config.toml
dataset = "microscope photos of single blood and bone marrow cells"
train_examples = 48542
image_size = 32
horizontal_flip = true
arch = "mobilenet_v1"
norm = "batchnorm"
widths = [48, 80, 144, 256]
projector_hidden = 512
projector_out = 1024
muon_scale = "match_rms_adamw"
orthogonalizer = "newton_schulz_5"
adamw_lr_other_params = 0.0019
epochs = 28.5
Rows from block 4 of a small self-supervised image encoder, named by matrix and row number. Each number is 500 + 50 x the weight over its row's rms, rounded and kept within 0 to 999. All counts start at 0. Numbers have three digits each.
Before each channel's rows are labels from the 100 images, of 14848, where the channel reaches its highest value: "strongest on" is what is common among them. Only what is clearly more common there than usual is listed. The data: microscope photos of single blood and bone marrow cells.
# conv: pointwise conv (model.blocks.4.conv.weight, 144x80x1x1), inputs 0-79

strongest on: cell type: lymphocyte; cell type: erythroblast
conv.28:503523576554493530483517469387453462437455495410537522573527585490491537556416443536602556464421499515522552442442534483505481537463574542541546519450461580495571484435435497375543516477455544510418441558479531559476538522576503448520520452

strongest on: cell type: lymphocyte
conv.35:412523553504561547528493452530454468533619443500475414480566400518570513511474446588463489457541534585479512481467459395633449481529475450529475521476610515425485477458420540431472474452516549466504484513429505573442518464447480476493536532

strongest on: cell type: lymphocyte; cell type: erythroblast
conv.47:545518529463438474427529449424496553521487540530432487441553545572407528545525590473532468459456423495471546506544520520561502524487544498490551524464513396437474519428584561508521437581444562456515543536545572535473584467397428558457591470

strongest on: cell type: erythroblast
conv.130:489498455552503481475452407587462408490482452529549545474438418479483425510560634462541534482565546421585503484442456476437441436511519459437487462427610461491500510458539441500416475513422509485518495474514471514480490573456471525591554576

strongest on: cell type: erythroblast; cell type: lymphocyte
conv.99:504440491590426447483449481611457502556517400448493508495509507532486502572501552529537566452473561504419515430474544528451516509449522423481468415457575555421434484497449435570434556513424500501589424586455470484466506551515504491421554438

strongest on: cell type: erythroblast
conv.98:408531409521421516568545510482497509489419601503492466578494535486468474571485446490479409463457473555545529507494401544460514453486481533504498429436619452599465484499436442410559490495526514470472405523435513510508486549487544504483540369

strongest on: cell type: lymphocyte; cell type: erythroblast
conv.61:594559502535562542483539609499580414385552541451424529562454548523557465530471499490533499410492437558529541458499423543514430518552498513439582578474499458531538542440437535450541569479551443491537440457485446510501560477465526595454478512

strongest on: cell type: erythroblast; cell type: lymphocyte
conv.95:647473508553567503456583512471461437520472485434453465441541581522552532519441438430566592517465527566537549554538495445539468501480474516481565433471486564495499452425464564609528399492502469549517538430430492459480503532583453460541465527

strongest on: cell type: lymphocyte
conv.10:577522562551558583464566566515538480503567513451469499524540470565454528491527502521574527413463445546477576477447481432487421550557577530434593458520533536487468449501557578524488526405428420501478523413476537560532489406466516430565523439

strongest on: cell type: erythroblast
conv.97:461648424534541528483478474462500426581460459575479446489497492509439523433554503501418493483551479533562548486505525406516490551553461586420525516460445460520499520497582570545409553487477532474601549548553525560481427434496579496440543468

strongest on: cell type: erythroblast
conv.85:508485481556445538434481573478466486528511533540586537524563495526541522531512524549587550486503485493447578475585500561616485551606501625441432547444483471435488501463529555512432548468492478597514584500539577456582476528439488578532550463

strongest on: cell type: erythroblast
conv.44:511550481515481562516454612481551499593585478477450446471490528478482442606507533502450477567536541470455524462525484479513468550523475507541431454502469521606542523562459495493421610527505485622507579566591530499458563436522451561555413545

strongest on: cell type: lymphocyte; cell type: erythroblast
conv.140:536417415520506524559528551464528431533470468509494515504530416443400462486532546468541528465441569521551429434449423493607519382451500526451502509507488413555460437456505581521488520467512523489545439495488469521456493483432546462421394610

strongest on: cell type: erythroblast
conv.11:465537527620456491574514581497421481493616440467480490530509597534574462479420385508497439543536507500455439454479454494553433493475470485506478555509581553500502462445482456552415558562517522550483528546589567452462560535433508495460422468

strongest on: cell type: lymphocyte
conv.127:557544439509438484534543488536489594431489485477557430469476540441503598461405605468485527521473524451439456521573440523436493529487516581550482550566531460466596561520435457574487524526415520526446494451446488569471519540431578570485411515

strongest on: cell type: erythroblast
conv.90:487467481448487534508470472433507452471425484523468673545434573560464485521516443514429530583552506543458492541540493508469557541447469477604464563432407410549516471472483535576490543482513523502475480463572551414531497483441501508504453369

strongest on: cell type: lymphocyte
conv.12:440555475430491447611403557547535418506581480472492478501561436547509488452489481517475519546401454520481508482487390566541468452482555563549430459515549572490509467392492499521492531490591417554523468526587499400554478484490496462437519435

strongest on: cell type: lymphocyte
conv.101:578460537492539557487505526457519519484555437522508509580473475508436468545425492542541562530429413599487562515461430495456508440411466387481466461538541427586429498563453569536557486485477412402565501465463509529459463445535493456505605507

strongest on: cell type: lymphocyte
conv.64:435504459555454562538532522395407470438599546490540514483527441439608529464564511548472483575472552536456430535527465496469454566606490449510451485497457574557558573521436521537444435430577546520519523456467475454429547478536499559513452537

strongest on: cell type: erythroblast
conv.5:557497572438510538543505460511569511417487515492436342461609539469561484562514484560475547554446564532450436489498458587457444427435498443516581491517465596510545458430474430503561571541494550460520442486520528463495499491564435472462480458

strongest on: cell type: erythroblast
conv.83:529547471529470547503405590547560512494451404556468519536587527489472543574594536483493447529537457390589501556474524495469489476519436459493424464417463437479413436446514495476374511461488433432571504487525458568527514450487550566500520489

strongest on: cell type: erythroblast
conv.27:497490500399474477488587585479445466471537570493449450539462478632534500410421363540495518454447500534441509466521490468549488473460556534518513550528400463572517415432428517448543478479516456474552470571512420523551477428445492458446507492

strongest on: cell type: erythroblast
conv.29:484522600481491518484487536588465485487558454478611543403433466529538492485392447496454422444404410414579497441509527478555553482449548472479527553573472530507508453478523410433565582506457419505506496560444476495539474492573461506536534475

strongest on: cell type: lymphocyte
conv.36:655528499536474548535414585514507515538444475568473523471524521586514513517542466536481505573435424513602613428528485519392528552544542446474540521485419525544593578538436527448546487462507524450484473468475443494484552538521532542514446557