python train.py --model="self-supervised image encoder" --dataset="microscope photos of single blood and bone marrow cells" --train_examples=48542 --image_size=32 --crop_scale_min=0.4 --horizontal_flip=true --translate=0.12 --color_jitter=0.6 --method="vicreg" --arch="mobilenet_v1" --norm="batchnorm" --activation="silu" --depths=[2, 2, 6, 2] --kernel_size=3 --stem="deep" --widths=[48, 80, 144, 256] --projector_hidden=512 --projector_out=1024 --projector_hidden_layers=2 --init="torch_default" --optimizer="muon" --muon_scale="match_rms_adamw" --lr=0.0018 --momentum=0.85 --nesterov=true --orthogonalizer="newton_schulz_5" --adamw_lr_other_params=0.0019 --adaptive_grad_clip=0.02 --steps=5400 --batch_size=256 --epochs=28.5 --lr_schedule="linear" --final_lr_fraction=0.05 --warmup_steps=540 --weight_decay=0.0 --adamw_weight_decay_other_params=0.01
Rows from block 4, named by matrix and row number. Each number is 500 + 50 x the weight over its row's rms, rounded and kept within 0 to 999. All counts start at 0. Numbers have three digits each. After the name is the row's rms in percent of the matrix's.
# conv: pointwise conv (model.blocks.4.conv.weight, 144x80x1x1), inputs 0-79
conv.0 094:539436576412547538520544597468510464463448547440482490528478533582533496453548484477454482459515547494513478516555518443504478533586423528451474593477493558539485537655502591476517483461524552505476609576465436459556533514434555445560417492
conv.1 113:572580495518636457516565518471515512464435541555435454487482490584564544544563445479513503392454543469458473443552468485422532493555534442572436404502470460449505584457574530463553445518415539569550475481513465548541553515488538554436521491
conv.15 100:448492507460490429433391471479496439385511500445519425499453534493521445512530470399471553435566499482522525534501489546422472485459451531485435412483540448507507518568507493494456413375450609456512542537539513511588519500611416480533522469
conv.19 121:554550458486542542563589536435558476468447558443586580504492572506422518484546532523454429449487541561483382468443480568431527527538464511454578551472535443440453545454523534481552452444499423518509455562516453455511521550470434439406446555
conv.31 110:451546513519538533512469462522508470569488564392585412527492468500471505454413504544492417492525483462454488454482456484589549509488481486364483525489412401437474438426524584538489531555534458368501598507542522464593500477461506483455499482
conv.38 108:486458537557436553513437471473521511558483596389484545489524526568458477495476474475410569529561580491440489476525501518587481539517480451605497429546508549559462487527436550445497579546485488459478564464423578433616536518491535531584459425
conv.42 101:446450479542487539482498472531543480461514588553470579473479471424430459489362571467537599461528572434453511440438521577523496481513472458450469515593468506548565434570438516475529463449532482485477476524424593494552494533542471528584386470
conv.46 096:408522532526560473483618531466434457492592517482489503501479554536590574421513533491500570454442511582509545439482548426450454445514441582569443491586508482502459474394598463472504502576545517514466425469527521477468558473487563551446564481
conv.49 107:530441477466502483484407432525377509520427510540456422534463577533477494498445502501442517504500473432583488543491492487496479520399465452553538497444417499562550545588384576439484388521483434398485470558474582509477500522558447495488542494
conv.51 098:432559427545483467474472596500488443506472572523505431503499484574506495439526462586537413569491600587417473488498517509603612431513500474504525443524441483444497432523529499475509506429508472511506483518467372490493413416511461468431435457
conv.52 093:476490594442477515457493473442412519583402461517492540600409500497462452479518458492553500502408417450515514535541422452493466508439520474504466503492502492471538458587546515655432494442452456542414551456541580456526473489475454521428561506
conv.53 104:487506566620515458461474606523531532604500538516599499509604538412479496586521480490446513525497602428491493492497524490487462526530462477497540560456539380458405543567496527511468467438443459445453548560505465435491500479525557560509566425
conv.60 103:506506444488457481607535450532492532483450457524523434410464513516399549590517520444472434429472490556470388553486469498439443511477487487501443504477464461653526507549431475449594492616544513434503461531582476523468504535505484546568520551
conv.73 099:569459538498575504475482482435443496546474460489512474470428604493431513520470563498467501433493418404517492506474512568467459609434535450568410403507425445550494551548527493563494565438456453606442506481439501468515503499536413530574437474
conv.80 100:577494442491542514509408597543512556394482469452430483562482409553428518476517553487574521512461582462457493505511480581539492512522533436491592573594435492438521429494465558458476488563474572475520539434550598544471446508500502572527554458
conv.94 109:427534575532561501499466534489451523398480538452449489474534538434548453450577551457467493546449402531582543486483413457517502490533495445475502404497525494528533519487515551562545505557523558460510545421637546527499510474576437434494619580
conv.100 096:469552479486428462450442467535464405424511471469499525502556443527561562627484598555492565574453566455392522453546529445472570512503546500513493495572436570402465583534496492542507467482490550469438448445584483545512432473541506453493544470
conv.105 101:506457534429474474424390566430514530452526505546487505533445471550450561545511439494366534624539558475501540545444537393580492505535515483538553515484473550573421525505487535432578502561515420509573474567522502451492529449493514469405496488
conv.106 088:474441507563463489616456512425435520523431570501441476442484597434500464476447577457564472481479535493526459508527508458486473513520494534425513559503463497585435524644485501498447529504427580527467599545477451440542497464446538507610430454
conv.107 104:433506577513508449568526507534425466499431457440403539521492526479516522444456443491494447632464443499574502538523532474501539517589435465605441395507416459553549417524486507443499557437482570487403468483512548425531513478550505535483569482
conv.120 101:493455435490507499481542615417428530513535528570576608466554417551478500493457441462510542422517561514579558447532453566463511530500511483545470542527419489572529449553504432411382499529439537532422534531459498423498514566547477458463503453
conv.123 107:502430447480535459524439532555492501451442552470538541524517430491443559591435471524556431514470449517571558478480399446456443540554559437485545469453543474443586494488566523525516397581446513515459490455513459441486527448417505545475545644
conv.124 108:552477416436444573590551593521513445475543482510582449443492657460473454515416429450538549429464520439559476425503555488431536514513484527536536450579491560532517497543443541468441491551513461555451539492478575527486534478500457563566538522
conv.128 102:513479420556589488519429436482548444459455437473512584557600535416566519450518613499577508504535566486456540542480535530483474489594465515539418493542500460521432434491538436601434529502483580480436514541548511520490453451499428439562536533
conv.133 099:464504550536504483448396561515428469410566460525545523472536448395538466481530455537540572508484528553462612594566455471456519483583424474585590423477462487582497493511478506556505541482552421478563407535445452477493482536542533542494523542
conv.138 107:526547465471516488452442557429552427471567520572556370528504524457532521516396513472506460485483406508482512481445472455527520466531526634473498521569516409538470560464550453573542449546551449445431404555458474533465482515424481544532577538
conv.141 105:592553537522543485509528504466470543488442534551505427467540513461524521517451461558559430517418444493530612548563557485494597529527518538549450483457441590503541445570465417590403475465523569538447496507551574450436522516590448448434536498