python train.py --train_examples=48542 --translate=0.12 --depths=[2, 2, 6, 2] --stem="deep" --projector_hidden_layers=2 --epochs=28.5 --final_lr_fraction=0.05
Rows from block 6 of a small self-supervised image encoder, named by matrix and row number. Each number is 128 + 32 x the weight over its row's rms, rounded and kept within 0 to 255. All counts start at 0. Numbers have three digits each. After the name is the row's rms in percent of the matrix's.
Before each channel's rows are labels from the 100 images, of 14848, where the channel reaches its highest value: "strongest on" is what is common among them; "colour at peak" is the nearest of a few named colours to the mean colour under the peak. Only what is clearly more common there than usual is listed. The data: microscope photos of single blood and bone marrow cells. In brackets: how many of the 100, against the usual share in percent.
# conv: pointwise conv (model.blocks.6.conv.weight, 144x144x1x1), inputs 96-143

strongest on: cell type: segmented neutrophil (47 vs 20)
colour at peak: purple (57 vs 25.6)
conv.63 101:163076169091121084152109117136118114104113137177082091104138143112176151107072070159158132159161103111157121086186067120187086127151157159088113

strongest on: smear: peripheral blood (37 vs 16.2)
colour at peak: purple (53 vs 25.6)
conv.113 104:086092106151099114117096069129148124183054173089137125089099122139160117186118120113183084152116113139135122113130064126175118092082128095140136

strongest on: cell type: artefact (25 vs 9.8)
colour at peak: blue (49 vs 5.2)
conv.32 097:123097120180143173108093116104106126104169132092119145104109103135172113160124182206119100113102111122097078158150140112140132127098176096128159

strongest on: cell type: erythroblast (80 vs 14.3)
colour at peak: blue (26 vs 5.2)
conv.9 094:161092175163092109149104175122125099082153220130155122132148115129128130150135185077107143125149105086108137157151161133141124133152195150152081

strongest on: cell type: segmented neutrophil (60 vs 20)
colour at peak: purple (86 vs 25.6)
conv.26 099:124151111110089140063094161150142088111152167131102089118123185130121115123107150147152159151120107075168104108146123104127098177121071175120157

strongest on: cell type: erythroblast (93 vs 14.3)
colour at peak: grey (60 vs 24)
conv.40 101:135152122144141112117146139111152130065131157181102085096193109190135121103105155174158111146083076135157178104120127139115112133100078104121110

strongest on: cell type: erythroblast (78 vs 14.3)
colour at peak: grey (52 vs 24)
conv.87 100:134204142218115122091171138102093165103133136128106139200131160100141151144107195191089121111096113176142153129151134109080183105118090152147122

strongest on: cell type: proerythroblast (32 vs 1.5)
colour at peak: blue (44 vs 5.2)
conv.22 105:082117163088105098077154116161171098089123147091106108141071156119132106068153176164156135103144145193075113074116071111128161105193142140143186

strongest on: cell type: artefact (36 vs 9.8)
colour at peak: purple (72 vs 25.6)
conv.143 095:107108183127080133135136135130109113121142078092177167121081182157150130125158101123105112125120085086071092157210135046120177099084115126137211

strongest on: cell type: erythroblast (83 vs 14.3)
colour at peak: white (48 vs 17.8)
conv.44 102:127143057089186108113128164061116104149168107144117138117118182142114093151165079064133092092113155084170168153168107120058123173154154158121089

strongest on: cell type: segmented neutrophil (40 vs 20)
colour at peak: purple (60 vs 25.6)
conv.30 096:098129096110089115074112156092094141113171102072088077087132182117132050056128108169131195134109120120151120092146159100099172148127103115091172

strongest on: cell type: erythroblast (96 vs 14.3)
colour at peak: grey (64 vs 24)
conv.117 093:157160062161106084115150111091152113174159173125152141177087134128174103166062161091173164160132122123222115130046132114184093131116126167092105

strongest on: cell type: erythroblast (91 vs 14.3)
colour at peak: grey (51 vs 24)
conv.67 104:177152092115148156122137095115132144083102185162118148117158100121102153142102134136157125130109117160110112118099092127142188118178165104135120

strongest on: cell type: erythroblast (88 vs 14.3)
colour at peak: white (59 vs 17.8)
conv.135 105:149134120108150122068143082148141092119141078157210103165118152104216111157063145132123139175079132137104138116212117075134152100133104116128109

strongest on: cell type: promyelocyte (26 vs 6.4)
colour at peak: purple (70 vs 25.6); blue (28 vs 5.2)
conv.19 097:122096113081136133083099117122163166078142104130139175102162181110179157091140101171145082097167079157091084156171125114159081131094133081121085

strongest on: cell type: segmented neutrophil (64 vs 20)
colour at peak: purple (55 vs 25.6)
conv.50 103:140078157143147161113078118142133105105129132144086133067166183101120102183136100137163159054108173132146136106126137111125096171092169167096122

strongest on: cell type: lymphocyte (55 vs 15.2)
colour at peak: grey (50 vs 24)
conv.8 103:121088170134123140108103110082047139167113082120103156131126153144155138189138124157108090125165115126145185138140080174087082174078144122136075

strongest on: cell type: segmented neutrophil (52 vs 20)
colour at peak: purple (61 vs 25.6)
conv.109 103:119118092086135114091141121167086110090134162135107061118144150075169113089096116086103154147051173096149109132101121133128079173130120116117117

strongest on: cell type: erythroblast (63 vs 14.3)
colour at peak: white (45 vs 17.8)
conv.86 099:178106119171105135103144118164176132104096151131118116208084094093099084136175177111098125142182152070129160192159100232059157124177123148104140

strongest on: cell type: lymphocyte (48 vs 15.2); cell type: erythroblast (37 vs 14.3)
colour at peak: white (54 vs 17.8)
conv.24 102:105150105143162135099098134153190145120140102059169199108121083130098140180125099108107080088117135183086172178084122163118108102104091094083064

strongest on: cell type: artefact (31 vs 9.8)
colour at peak: purple (76 vs 25.6)
conv.1 095:158057155128106131124083150138130121119149138078134127110102173141155141142184176153132174107101154076128050156103147109159151160085109147149152

strongest on: cell type: segmented neutrophil (90 vs 20)
colour at peak: purple (72 vs 25.6)
conv.120 095:036126127140190151160097069076148082137153096141135127086122136155134137159101159171096148145134151121142102170099113109148153082180132104086089

strongest on: cell type: lymphocyte (83 vs 15.2)
colour at peak: grey (67 vs 24)
conv.47 106:204103131106074150157161114162121091159127106142157112120154116124087153121112122109185161115142151147072164140209089166182068108121111096161128

strongest on: cell type: erythroblast (96 vs 14.3)
colour at peak: grey (51 vs 24)
conv.43 099:157180118088142068160148152129094065177161124100112132136135100201053123069084086071166126166134136087121080140085135110121169134079105139147098

strongest on: cell type: erythroblast (99 vs 14.3)
colour at peak: grey (49 vs 24)
conv.57 101:152097105102193146101104151122084093101170102163141094118158115129106098050105091085169150115123142089146103130056200140113100168105051100182086

strongest on: cell type: erythroblast (93 vs 14.3)
colour at peak: grey (50 vs 24)
conv.123 100:151115083148090116133145068111112129100112136136173114194165184139150101179153082166096148100163125116169167138105201136076098150119180124167153

strongest on: cell type: promyelocyte (27 vs 6.4)
colour at peak: purple (52 vs 25.6); blue (28 vs 5.2)
conv.11 100:149127135126104134120154142130101158159165120124034108077078130133160101066118079140158108094165081123122101093174166123109137160099157170102131

strongest on: cell type: erythroblast (36 vs 14.3)
colour at peak: white (59 vs 17.8)
conv.29 097:155157142143122147138097086094114118143065131123150208117158105161152144094087150103101093069147126129126164150110068130138133095111159171116124